Rows from block 8 of a small image embedding model, named by matrix and row number. Rows with one number belong to one neuron. Each number is 500 + 50 x the weight over its row's rms, rounded and kept within 0 to 999. All counts start at 0. Numbers have three digits each.
After each neuron's rows are labels from the 100 images, of 14976, where the neuron reaches its largest size: "strongest on" is what is common among them. Only what is clearly more common there than usual is listed. The data: microscope photos of single blood and bone marrow cells. In brackets: how many of the 100.
# gate: MLP gate (model.blocks.8.mlp.gate.weight, 768x192), inputs 0-95
# fc1: MLP up (model.blocks.8.mlp.fc1.weight, 768x192), inputs 0-95
# fc2: MLP down (model.blocks.8.mlp.fc2.weight, 192x768, transposed), outputs 0-95

gate.693:513498417462518470399504483470423483591643438475500564412447518526523501557447463598510456467566448502456490535508464415528404460442540508443526536493479471485502387523452525562536592540566469535525426557581550475579504570509522501583453481471517566512527581486519473500538497566522510475
fc1.693:493517407553442513544450442540546475534520480560452363525439427500460461585475503547510424558481512552602545493493437433520472472515481491478562465432416499527442462498464482485417463538499492462534525490521524517429527562461485443666403495478507508555495522469597522490496460532475605482
fc2.693:390422454507472509605488510555561495562493520506401585467489515483529499486522470523476477469430571487533568458425574519397577506538454456415601528557549512497458511493631396468526395539448496548541499519502472447526482459548488498468518523541486498577480558473554486570595512455552527528
strongest on: cell type: monocyte (27)

gate.624:483514505552482525476563501505415541435527508551665555464565547579504434467483534540473504463557501575460502479536423563574498435484483441440557521403502516532422541472494532511496451399593501519477486513535530529491434531543499429445468565484441414518517489509504380473474513536573445558
fc1.624:512517415504545497556471444485477410551435455492451415514446439487494513575490526466519563469502563588514510522525535568511504464577557512606472561534438560612543435464513518510516417526475486412544507600402435467502546459576488554457517440473533573544512430466502567441490535513417487496
fc2.624:542489488511448556501473461510505578520484488440481541467473552487568599509556536513598464513460536499503477551478491499580441497495519433504508426461435523557476494548499476477488483456461483559439464455520468510549464539568539510471442565488460539576361506466329461504544385452490533565
strongest on: smear: peripheral blood (92); cell type: band neutrophil (51)

gate.346:491501487533499460501482538452463503438543428551484431608547508517495470544404489525539470484487483536493568509569429466399530497414413533488447532408566467459413461354503532590504436522462539532481429562568478516588579466461469408381509492511538524551500532518511515474478502485490547480
fc1.346:605528472493495535557499419544517432587488574476463486393413543476497554474463526494511526482519623543488460518496533546529550579493547426547545544551507433573478538480562438408441486530458415518471527524523557469470398510502478572537438470392495463459486499547450580435469547530489409523
fc2.346:414387450417548491506486502488474531491454524575520500566492447601532497414453501562656468497499460558529449585454529470487553512517552467452494561516531548474483449508523418482471508490549447541483467423484596491480513501520589565485473448571522544508497567516452444533586494500462616417
strongest on: cell type: lymphocyte (38)

gate.487:550450419457507465536585485532557560549572530562600398473546542504588489363534448430498549491458574552586444499464588539537506488453392575542540628443515469499527503483555553561559475437434552443416476534512501588520552461483511504449529583540506551494430523420484517562541398479422424469
fc1.487:560540539380509524566445568466482577443374500521483486455429533518557511527583403471534451443469485485481449434532618423424418445502534550439476464561461484441513454501439471575531524455590538511435436606509528451563512455462482436475516569502487509491539453494486582557501509488471545543
fc2.487:455477536426497573590499454509491591613555546526485437566424409497511402612461507501500450543395435485495547538529481414494520545427508458447486445481440521473387551403480474562423569508503471473470464452516438414496505504459462376513604516438437538503507466428538509483444512468424457444
strongest on: cell type: erythroblast (45)

gate.559:500463526490487452575485441508542515518540450558515558466450498447626575410537502512543526487533469580448566473495511553569473577575444604523503507510529476547478573521540513478540484454534455522565529379607548498553446530580463462509483428512482497532496483438525515450530458465488568479
fc1.559:548475517408526501494566412538553481537527554485520526548499524532474504524579479587492491476555479560595459509459459508469513455503491473492389480474481582610471463544526447476484527513480488493489525494534471512458515490538397484437537476536500485502429376501493503428489561524499499463
fc2.559:481532477541470434497468512376548548520542544554438436556536448511418485547542529486491453434449498596477476469513517450565599539406525509498511465492581440479428525487589542529482446429556377440448604458450545530409595540606502495440544540374485441597505417410492428498467556561511517501
strongest on: cell type: segmented neutrophil (40)

gate.261:581539409469472488656518528501564429502475463487508565592458500509466529427520527490579454537485574459512467558484484523459580484522541463621547499453512478536452431499438582493498551473415551495442488471539488499440394431456460518436449457457507409474462557519511473549518600458517531448
fc1.261:471494467462609395538523482462471534506547535518518492531507458424435560474543565497447507506407479511540551533536536484456647512507472431504465552519459438542500417427494544447457499469568501496508361534462471565541482445501409440377557466541602534502466518496467519466484530540517517433
fc2.261:489493452485512446478426470485519464502482486477550485495459377437484521498454464473556521525549550447417536410431404464498482511506484462499486505551520439479498565568480481551515539444571440536446477538509403513471438508449495515525502620501537446437467517447620460489557458451576452516
strongest on: cell type: lymphocyte (83)

gate.191:492548501551510513520509452467579443458539549556525454551572471548506372470451531517486455545481417477554492624403605534480474483449531483534619439516478450510516509463431496456373497471481454570557547505389576491503528456433546422489554519499474444442427525576451558481479481521410553546
fc1.191:522612603447550508528438467457537463569398588562533471331454436397459448484559486606519442476548544495467383473512504546411495518599589525490479618550537532524510447548460537521525511601601562564484497481489503472369527497499453470467400501490472486504537501477500480462468588461498566523
fc2.191:481457604470531480498441507499514445514459578527529452437590560439562572498548470574504441542469587636484565516474522434579458519527504448470550479474527491530524517527544531534488481480531447413569458481466569489478476456494674503487476508464415546556475468499509595465442525435441489454
strongest on: cell type: band neutrophil (72)

gate.229:516457524454598576490520563448451525542467443603529510451487535476509489436469455536497566497489473471522565469488467516452578535469510527510458452576514461481457460493439523515447416479586541484438456522442467555465503437506512543500496471444614483491451505550471462593529563493520570472
fc1.229:478499474417539488487449409554546443538529520440514498461461467534535509477557581529568422464541447533538506464555520437500498495518539492462518509549567461469448497583611486506456578495432531510514444572559527471510482577587465419534474487604482475532562419456461507522474534436534433454
fc2.229:485458517444575555459502461548645503545552480425490494531517454503544500506513439523498532551497453471430430556522553520521439520439511452525489469560567525510477446482436497481444457487559470509551387461581541455456562457566530557463475457512489568601470509468472437489531518606534340544
strongest on: cell type: promyelocyte (87)

gate.120:489451561492483472536541490452470484475488505474513513512472538422421453495520472459544498592503530446413498500454440494526517446502585518394444461496488514520477501435437575486523542584533443411477439488506501459517473522526459403526426434475602423539483448498530514425496520498428525557
fc1.120:493506457545557497470513528491474472512509480484481428540457458579445480615446499455505549545596409428390487495480625467470451513387450509564522557449516535431543491504383568568566472576459544422501573448592538547518465542432439464474399482448523416502590518492522512457567509539550584600
fc2.120:493418486480533521514571484514491557430445443513513491509545415505527533476517489518461458489465540537469487439593475487440475492542467488450457509478420472497413529627428497418547469456501607528556498587514444557533451483403481478515551502477508496429556515467547560521588405612390465509
strongest on: cell type: lymphocyte (82)

gate.404:538606495478430547498465543471442521483531474525592534500507434435504402505412490504498580509463444489502453488546492570488528519461546442475465396426571498461498450579588507440509529506449528481458487540447463590471500421493487473518534567469498493441439471466576535547464443407516456603
fc1.404:469563475471585492457515544388511437432451547544532503554590579459502553531431512510507503483467486559563480535494456498471491536472552476514527502458574535492576435431451539488442521519577356393523432501432544541510492590459627521438467475406537536517439545569596471519463455495454458507
fc2.404:468478545442409471472489589427395491457457546497499488509488528587511464457530535487509589513445486471494436426403514577553546463466483636487531528412498529454555503589543518496536576548484481371527492538404408441534519548526510457527453510537568521538499450550476470549536488478616530597
strongest on: cell type: erythroblast (32)

gate.12:458476480542467488467518506499506437450529541579511498428459488538534437390478517470520466523429513521517444466477542405520417512474423501458445434476550471508436568509429367538471463555448408486421448546495509408450514451519555522512548608569487530530508447491591515518588518488454502556
fc1.12:533555565533374477468572480463540472517553479436488483538522556546466459396584473519526482440460508512574529586555490468519583416504489496449420390392573535570444520469537452421490540530471495482451444501543582509561513519498576461501577622537438490480496453424525523544419504428584380487
fc2.12:483550527495471459563558606501548544530529547437477536534474498453484413505460485411480474534521503517548516540507421486494454581521411526576534466574488423430529525425457437526440558475443515497590446492493623506591578514607598523535462542482501513488403496518597479459393503569466509480
strongest on: cell type: lymphocyte (38)

gate.428:449398452501627584520512517546422557491471523532535394500515418447470423532490486478502515443466517539534474507513435480463515545436583574491565418467584587584470532522437516488528451469573460464490467455480517580497582478412533567425451459537468368535544495503461508489508445548452616510
fc1.428:476518605511515544558498605458567499532507479404506485524593442490511515492382527527480597487568486460433605472474533505492585456443365472452633479569447616506600511495490489549509482479429511539432453538462418523490460506451425461475575452544505423475548486409552574488595486494506544497
fc2.428:485531466516514518432572474453486571483473470520524466419572573460502567526450596450564464591488426541450517530503403580583577420551494526592422506465404517514393500561435447510518526435449541535450475498518492553518531519484549455554495617464513467425436417453544555417419507512573487481
strongest on: cell type: monocyte (70); smear: peripheral blood (69)

gate.716:462423571432495518487466541469442433496471476534444562538525524597542413563536464490411483484638405453578554426465521428426421550490464517477499523456470483490473597519602512602428435528498447441533446418458493548601560486566607545456508524602541473539525540506453404480508455539475491483
fc1.716:483490499485478544526589469537534597558486576528467388525574466438452552464429486452522508551475486479352461517471526511556518463641500455528473516510498453521520456463515525445457431517477535518584510457507494488535482495514616515532579454378392547462505487472560598469456526380472397514
fc2.716:419462493447499504544523562541463527528545457468493467435459468432428574505527538533510512520466508435455492525474544555517512411548512478441545461420565583536544467486521444518498507449557454476541586530507594526601607443609560535454472533467550538464462523525391571505493439461509462484
strongest on: smear: peripheral blood (40)

gate.509:550454448491435522507515480584535456527598508538458574534492378474406537516470469502503524505532497565557477443454414562541502456609561572539519513459550445551416480563509542522450461517538591502523402514491460541567499497545465431438520437569536552518393541479514462504485474551467442423
fc1.509:453486531489441536526392402467463415611562443509515581543475463494555508479406554618560469563519525519530435554538523565471520543553520458591538505461465483494505511547522502513559474610557425496459457538493521601489614511516510432516602469480587468463442520413583488516493498527459479542
fc2.509:473564552483416484425509433607458537494461482525443514575411496504424504535476564526469576500527518492524487505502443573468455466537507557419503464510432488518462581510558516497529512467496530496458486437468516537596439619536584532547543564360568519566561515573481621547460510513556483520
strongest on: cell type: monocyte (25)

gate.698:566586451481505571500476566468575561548556424543476544577431538497525435436453487524486532589497453461532474421470540487537504504461569441562537476487531477474512414505550558507482489510449527540437350519385548458539425474516604506512561506390468501365556591501405559527507516511559496537
fc1.698:396530537431460482488455415436486503500432459497428536524520513567455416487565545522518500562505542450564529573474583509471384425479574459469479454528516361458448562450488501429631532363484496470504386520460555548519509507449535558483463488476551549513508562493446465559572552494498526538
fc2.698:522610498614528452511460570485531485507411466590512569588540499474529427502563444574497449419474487583576460541493498537493545559503391480543497453502533490451601597461541415461513435540406447458488490481503526416538584491466474588520559482437517472434475490555504520516477472425544493494
strongest on: cell type: promyelocyte (57)

gate.743:539506540451524445521428588483607463450578445563481537518403456603493504564520499568548460530442433476520499416435507498480499397515440435478473446500538510538544509452442554444584541545483539385475532518462427505467511454465461466471509470500501460486482555463465504496570520448466407514
fc1.743:543506463535611522525522490466504554473538559471480616470506504477463509501543529508474466545571510502553485569552537502483505427581462478459577519461508490582517497463470553481533471580538530604455535511542469526367493407474534508401489587453517387444483486407517547546505538435516399476
fc2.743:494477486588438541587494426498533513490456373532532531527434579507504491446581512620465392516415520498551545522473433577449529475531560499427533463473505558461506507501464426524552523527566546443492519501497558501523499519446554450504438460539532489489490453478443546471508521525527481568
strongest on: cell type: band neutrophil (32)

gate.385:401449578461407470534462483545511498422354503572543540585530347460472502535540455504526566541492598518485469547502499559557487425519476516545545461463498494544497465454513452571490553632481504487589467521518525562505527632581524480457517481438532461481476543520552471606566487459583506419
fc1.385:456472591426541485547565506568440433521541430443441519442513480465483614529516551533523431596406536496420532512392545483494544455564440537461470539507457560495460543487557554416527451507429504535375603515582507476467489548519437516496498571562513483513575499561539461572503451526445469447
fc2.385:553538480541548534476443506496568529527527452482473470476443490428453539623420466526440392533497492535582406450383494507522507489562443517489544459543491511488512489532447558496458496586590534571461535519507532475494517410439465585458545473539451518475371526463489568531458448509454456487
strongest on: cell type: segmented neutrophil (69)

gate.642:537542604462509492564515556487499469533571495501426499475414461476488478550504505533493410487473538405543485531446520472525496527423459497433389569471504564608450475480567560447544528576490473463474488455530539587491411472515455481504447429515507498510442563515521459493475543492522528539
fc1.642:520453572432505404503514442501547467581613518436503516503497557521487506408465469473534547513525460613524433427518486546578522568498518548442553506498526461594509450522557489455481455484515500496485489500462557522488515480518475447521473432556438471488556452538522550507523456507546545470
fc2.642:539586499596485477471531477429507493553575465530423534497500509429431549435478667483434483488436443464432519482448475627393537515574542497487439535467536444471451509509446492438464484550510415492500430532558507528508422638606457543474418501438453492504458534534553489491458429495482478458
strongest on: cell type: segmented neutrophil (48)

gate.154:440516530469446472525510513545487437530500565426603498551477471441533436491592403573566551503531454500567503567402456434556516483402611487489442496515524434540571498518483474520521423560492589519548401475591483528535514491528583509581536444512521555539490516505504576465486481540493558448
fc1.154:551572430467469463526545522473432484515476514504543573485610521487507524455495478569512466474543523566537544521469436446477567420584478494547574482508402621407501506429547481495544572555465451481516500440538514498511518384523412534469520598524534404457508602465560421511558462483422535468
fc2.154:484504565431526441462535424486466600373540492577530465479392495434454538465467541528537576522515528587479438518495429571519499440411524469536505551501560512527463549491443469558495431556545381426554568471543452602423477537520507505519381449467539444547502518503512508473468435412557499522
strongest on: cell type: artefact (30)

gate.153:547507545640439514507504555519554523544545484467553343409506536521522501458397480487454522540531520602476465470473410561514480473473456461499566590504589491524548518428524488460549460390462477493425367424482520515502550482482505456458458498527473435398482495534497463524487523516446466513
fc1.153:514548492421495514432537515549489443600443488525558520477519499553495510492533485525543506532485424504486527533430579514523485502502521493517504474559544472504457394656523466526371509545559476541468511596508473511437501525566430459469558508433464598607498581548456469504430505531531417494
fc2.153:452488493591591491485499542503531489470499451489528422539432536482534507434481504472535418541508481484554517533423512492488488607399535478502474489496491569532414533443464582496466536507517501468500572488497530422509479571512457444475486493536420555452451487561471479531471593538384526494
strongest on: cell type: segmented neutrophil (84)

gate.709:549459570529543504468486430515496558494530547520537492561482450448538513483494495500613502490414407408517448554416525597522492491460538468392421482545528437538497491605500508588486521523490374502517563510548478439570512568508545544531577517466499520522538510563500475534547511441482443421
fc1.709:495459467498446584497540521442578472468553554470468468446542578539440525642570460458524493544525447504597466449575433469428475506478446424563539540451594499517440452523411519459537455534556560528511440509586530517424366488449540522505503534453587530524477521355445501465471480440506424502
fc2.709:432532545525452548547546475532531431440506524429507487499482464560484480544531356492464497537418435520551483418489471486546498498487462524416492461465470479506572493547481491483500549571458548477558459477497543496477539497470444404603541450463562572536601528489480529509495558444494474545
strongest on: cell type: artefact (70)

gate.4:409524446500548398531467493479435464578413558510419527491463454525528480473471491543449510565524442543436488465568515501514457491418531485481563425489490493491534607553548444491476516514395512510531533499474438501476475555440509556486405452433397458477452526467472509504469485520456556450
fc1.4:459547490556596470570468515471495571512538564500451513504488446458609476559501585506508491585442522489497496493535496525475532519428510598565518548548544471466450563451590488398601575617460479558480533486508489451454509509470449573431527497492472478463532588511452602517476542471499472506
fc2.4:490386501486490519532490494506509407644480516553494503486437477474520605499510538395454529497485483467586434597430551488512450496534434454519495515525519539508483494535483632456489459531457463469388534572534529463502520571486543511479499547541509484546486491490522513496417545450434480413
strongest on: cell type: monocyte (26)

gate.678:538543420530461456587526616499468541384453428519545441540472479534500490444486355474508456400457555454491476504600426443470497517406423441451462512486542484597592523503461520494475443538549471493556508541435476519441434552505514507476501465565488534513571455626601504506525369542469549461
fc1.678:375474469488519404468574618576480401503517442471543505466542460544584358479553424462562481467668558575535501505418506519575495494516456475438451511536536445613458500495532465519521447456494527521545420468524492527459504498482484502539538484467440537520455504495443517498465397562425490472
fc2.678:589517424514526519533439552595514446517500400480510502528580474406511488465476582601473388523565479517474547425455566539512550621577528415540484509487438557580491508404585504564477465478505557503486495570495448426577440516415547500558456430414459499548518447529513497489505561460439492484
strongest on: cell type: erythroblast (79)

gate.5:520508480529456445580459457535521505502453512462558467542519570498386518566508418530432516543448628497502514541575549484528440495487489511447537449416511448501587426540467513479465498471409505499426479544514501550452480640570485415579431520525486529524556565555489526464435418576491595502
fc1.5:474509513460554447482426477555492451506417501507508498578486435530485556467504568496506436513448371529469554445534463504473564494471441469429526472558416576522412536577571561560493486576502498459437419455473479516509429429479478511483477611507483491499564519548469532519434462579521498435
fc2.5:492475457544530459536545474449445534459592594495408503585500473478513472516511608457495493502433490568473536513562454500520579552549517452471498354576462564399592405519572456600535497471509541534449450463438442532425498580472492502462556536477509521455526429474621521478649401488543462480
strongest on: cell type: artefact (60)

gate.527:496512426501545473541514500493423531397603528466525543479569463536487535395443505446528425500438511474443473427421465605479514533531510538486457561472509458472460580444427428474464358468605453597436524512503439495579471558525455537517388539513559451490462577510417492435486497498416518446
fc1.527:430477485566461532476586471516527526453495535533515532473424512475553576546476507482416438514586548494617518561462508420444510524434509513432473569446541473417533460516556481505516483499526514511465551464448583502518593388473494502569420523432410545540414519563438461485634567567443548544
fc2.527:432582471577519554537523407492448513465479510449410629537448558494539488493490498518420500501426399509511590561541452443511488592548477565568531516567445452557449533459508497503537581487559495503534577553496512479470460425576535471484503439420521502564509529491453463504556462484499516483
strongest on: cell type: lymphocyte (97)

gate.288:497456531593436611463473454469559537464452506520409492495401597551527525464402501451486470528525471535566454555440468524436612471516498527494431573417565486462580506459536534475544533458515505514550465573553452552464490429510476496428512512461503565579542558559518512562596523408466433486
fc1.288:405588479557568460438421564524515510535515555486585455510543528513447511581495475585471477443517469557414435499499509448550515556501600502474483500575545409486418574508461519470440525459550485448488535600530576536422582556545474544620456387485506509547533524465508640372478445538469524482
fc2.288:510449514511481507528550512464557573423421466555472531543486539423490509465522432432490454543420511477519611508473510474470498580520460540508400581573466564543491547538540431403519366469601501521473519540426525628509534459450475426473521459475424611553470491491497566447546503485500448501
strongest on: cell type: promyelocyte (64)

gate.672:526520487482449477470500507547537404474522513415535454561431509592485495494564361434566500400535444510473431506544497517548537555524479550494596523569446441529507442512491480453517518494423575533529447417525460531503522416540537564414584525449492594488566576496668502520507514548563516427
fc1.672:439466565496438396560434547511476445486479498504590439592514528497463536497514434577540519454427436576552424572476473557587546585493531496481508480474510519610457524566512571432543655512518556490554511500557446507517477495521488593487540421451496508517463536459477541479534514558603554443
fc2.672:480536548565590516461523459446538597502413501532511458524503570565571455481530478514557550490484496483433467389435385524463411458523458554527528531638494461476398527467505486544531436515493539453511547475554549486549525552510481418567445520444505606456513587561502480533492493523407538518
strongest on: cell type: band neutrophil (42)

gate.109:475513440485540534516502473503436479595521509464530577522480397499489462502548441488544495502457543552446464551551504505412501552395514612546486508506530571429471582474499534464536599483561506431507507543542546445450510520581440476552492531518569480464531451502532554610407457461576458493
fc1.109:461467498434463546507505503540516577633443539506517546548480467434493400522529482564430514516456410507543505572529411563424488588416553542515556389504589570462457472535416490435485588464480536525584560504520472545512460488524593509484455473477458591450560502518533487528543414338439447470
fc2.109:408580483514478543386426545477472418525538539433487582533423563391542471514432543495475605525452455534499498547537498430473518467535471518498468458510456438575537441511501596419462522469417521585500493480547514469519450500546505519439554558502436480561535487510469495542418566470462476546
strongest on: cell type: monocyte (64); smear: peripheral blood (39)

gate.510:478518519460538520492548451457551453448455511528537547508424440471429480536490452507470524508476467499518567508509518534511488547551492529491523638544546462380512494559520517589558484432495470541509473494433475592521618439470451439526511540558411535548560540551460531488434474454493430514
fc1.510:542542405559453524516514442588485476435410581492527577537465488484486444463518504493491480413480481569451515593427535498425450505580510593506453461534455489507565492571382433481605550538479519616517441587492495461422499496523520511418558492531496412434469428499455483550475489520519590445
fc2.510:425510561601504500489483470551490483459443491558508485507534480415501438534554500558536443497467434523438512554447460532641490488476493515520549425495583451430600551554453528438525541442549460498455529493429474573446510456525548482481550518484460536436529530379528489454545462462568459494
strongest on: cell type: artefact (25)

gate.287:450563404554501464499533496501433535516432554443518527504496495417514490533580564474495510562501523518557411505463436427620494508491545535514497405535430422486614415468498472585428475447526587564524405540535525540480496489502571487484485514554530545432458489424559533526602514451493441579
fc1.287:514527407573470416539456490431519500454555481517545532548460470499479462520557534483464480515571459467496399634496488536470408440421467433465544398433446466457622490467511455541603556487476439471511443520554413509514491524383418529512510526579471544473505457448500538523512474524527493501
fc2.287:472530558432340478519454551440386469495429530619513550580409496488602451498545445494581555465535487454591534563468446562527518537475506496465570526502492441477400526589452416472498509493519421522542558539494467489455557525517537579444467515522471537469450504458520446515483479472488438502
strongest on: cell type: artefact (72)

gate.388:428569530570480569559541531442603482504315466513544488514522503386528510498524507477559463517595492511466503550440582382509545525509475447481545488549534521520454431553449481521389514477452488525487477505513507462590546528595491483484461490570505441546452495516489541469510511506466520556
fc1.388:559456425436509465544556499522493605480556427547562578448490519602552479532511470405415521462409539572494551442470460574527535547569505459525450443496373528476443483558606529449544504545503524519577498463482504538428399463449435496446405535363469525443537526504500482504451557434552387476
fc2.388:478499518527566426465528510487582581442476471378474399595423453450442434526500466558468417558512517397505471493475515566495575414519587529522514451506534525513471491445476475560412516523361417489436459453510472585501543419504597504472423442502501388478605380502454560528480481457520502458
strongest on: cell type: erythroblast (63)

gate.681:524501465511586489477517495499493470485534517599470471538484485435421493492429461429533541461515531438570585476449618466511555508529532480532523526609490550411527530531512533485486475517512538432491489494519521430490480542510407512432568552514478568515501527591504506550548495577518462453
fc1.681:500452521483484558496528526544445516423480494464613556499513503521494457500602543396525580627501555516502501522479367470526491428516492572401557566495487520594466405519483505523453473504544445517535459586423457552551487528464521503511509471483445477468570548504460554479560460495506504483
fc2.681:481523380545551505516560488553513545478489514576475450508577483470591522541450568568487405546506467547564434468437491400523444589576531488508570489437454513541515343502531454442515520496409439532415590503477526516565493511550633486423475455495446513518508471487505568511577482488392549452
strongest on: cell type: band neutrophil (39)

gate.149:460520484539528545577502584528434427577529559541494424482552466438553584369534457536470459488479613402549475521531503493507545459517480532501449536564421496457484484506571460489489569456490505526439510437480529479418400536515549434450428487484436532544540420489461520535501457529483579465
fc1.149:468448554503517428480464479507465522451570530519473566561544485611506572531467533597492405531573495504551562555501512473357488511501394518520496606530448445462504523571473439447499459438542531535434452546527520526522573497452538527390514490483571518534554530370546610438521485480547455533
fc2.149:486508484555494461470500496517507530467413489610520510488467536550575404521493501518534461534451494583590573476497484481533496455609485526493513505391497519470527548590429562467430615495485530528558485488549606566579515526561523510449423514528533463529517434452571447526572568377584495462
strongest on: cell type: segmented neutrophil (67)

gate.554:560544492509602502505485550516514579544461496564566485467471445534475541481495478563535558508503438582543482549506507491486371485459472476702453535517455572541476438489481491522538496449507546541477525468533490487428364481557427484483578492450485447511475481515499573600540491479414590463
fc1.554:416589443444523479535468548492553478467483488513558539436430495506572476544581468474491440437552479568549483491512533536529495427388505476537486455472512473545474488466531534432556479498456569531534478474486432503455426404489421416472533477460456441572498485560576509543506483489483490532
fc2.554:518539557536595604555519481591484463441412481608517522561549404533493484522468444511484511581584449502521438508501446457504453573520560470430550539471451517461533490438528451543544504427410486454470584520485451528462477542416492416544461560566635525566587473419542432444439472432476481471
strongest on: cell type: band neutrophil (25)

gate.736:526545525512482605504576549518488477437475552499645493486415456429484458470481526468510406496463500514517503476471536504515471550517422544534565383390525516536438469474502482562442515414530494598539558433537499465539512477522428456514546556473507514536421533474503553525490459491424483556
fc1.736:454510539530385579463577540583445448410418517526486478503507477520468496656498542599477481459471544488512532480524604480471373476480449478447496505473525585456500461492507490562434549494471473491540514426504503499411509413494462383436488458583480468542562452524544490555483504478503494465
fc2.736:527523496551456450513595513495518431482539494471562514523618395479536503456439439466524470506517525553514582543536535559490448556475452503357492448494460482458442497435618549490477591473467541439549488485460495514487523487537500513651488569555601440435480460469527521531474523459517496506
strongest on: cell type: band neutrophil (45)

gate.664:505459480546411582588534461441552524617499532519542468586439549533513459526475570512460417463449527516455479470433531493447474425469549459451500553494578536543557464518487464516486527457409503576520454465534570511562431463521540398484537522513539447510502526494599482482461489412533473390
fc1.664:437468493449461521408492464512686459565536507543497548458538468495555417506542562499600416413584521500599506498449576518438510557482398398487514436466502514485516442520526522486531461451420502450488477422455500501478499515459520517529611525505495494475503589387481467589489506422511503403
fc2.664:464492520475544406518528514506483582557540498566417581466497444524426452522500474520482510553476527442579457467554513454548497526573505547424489483511416431523554473581476495473542468508556410456588530405440466545497487513361533504603504469464475518575481499475539555451478485518487472508
strongest on: cell type: artefact (54)

gate.296:560415405524489573484521497538571448557494493458459518488495513552516469449449426538399511525535553481527512502560464480548390409564510512496554515449549599487586500460458537473538471445431544505524429467456550525496470562484481508521553409403577506500507531534492543430442544634521510494
fc1.296:550455449478472429509537553497372534439557441546407508511458457456403462570477486465466540378514443520624480490502494560519456502473572487470457467518514444580487540472534489534478491612463503524535486547481545419433531527516424507520540494565406513505574603483501556516486447552433543565
fc2.296:481432514429451477438493587512465537469546488527448472539597514390604622488524526480425520470572551469522495491512575488457556584508547429448615565534473555572456522560491603524430434535464503555474473472457473474504431460573517531492519457517458589523509510393448511546502498417563459442
strongest on: smear: peripheral blood (83); cell type: band neutrophil (47)

gate.522:455547473614467589572508406455511556500445465467425532436510536569570455447513549459571536406488548491479447470524480518519514547446443513535515574503516522561509466472505564548451583516495531477494470562490542560613453523489622496592495575463500428478489513476515435483516539498553510487
fc1.522:492566470499451442446565545505489501502625507389522453606503518504402518498499460455472445527557509517457498497563505524471549462540516525446575511537530502552499507463507537482437489387384441412523408664368463570513520448595585538502484483502528459484567409547463469525565500427414580505
fc2.522:515483467451538401524446526441470452478516412592491544529550511419427549503555544486532570496418529534492545509448475532501599603532457530489493455490453427523563499543513534494550502594538533470448448478521460547459444483538575466487470520509470543481530514461595505496568444414443445404
strongest on: cell type: segmented neutrophil (72)

gate.479:546534544536456444490470503467526498454475380470470521412456514513557397541502526457483562436457433456511545588537561496485573508519523456549496570495403588453652500533520545586536503439488494443573527493482411445493467465493504488591474431430475561467453525530553550478484466484596469637
fc1.479:483484492407500504567486455543484558580537528389438441513621412520422423379479452451517538545493475517466385486536489527483525516528488473544399475580483428551429444519503531532462536497516385595502472438500499483497496562465491503599472523506489500456539505603560449511450465540484532439
fc2.479:463480454419522398531521510545519551524516534573479571468478615521507524428486587596473395567548391553482409547556458453440542562553444451507445433477454523506588438505542535515438547418499531491499429456523566507472501502480586500457507580365482502500561596483439486443486542439523636458
strongest on: cell type: artefact (41)

gate.96:439518402421443486539514528467480469515512430488497558537492468576473494455593568429510441444511504548531570497562494478564513520444401481511545501511557440593523470403570555430468433587619586578573497530568500498531581518493461458442574482483558497468506567520463440534512534397525530590
fc1.96:574571485555479510519581517489459496534509533428506546526493485511483448507486449398439481578547549482535460405433477531467529528389518521414520489435547567395527532522531501662515535475482551579501503464576559467488584505473596472483537461410525576441452408452495504451409521500560487540
fc2.96:471498584390504549595463527520528543498515546423447496516488458421516504506564587601432588470516489422488451566526475472522489390487583489520463509468482439516447474461504487439441558430469516464585451537514565440497526520408514568505526517494502475534532510509499518494494501442530424474
strongest on: cell type: lymphocyte (36)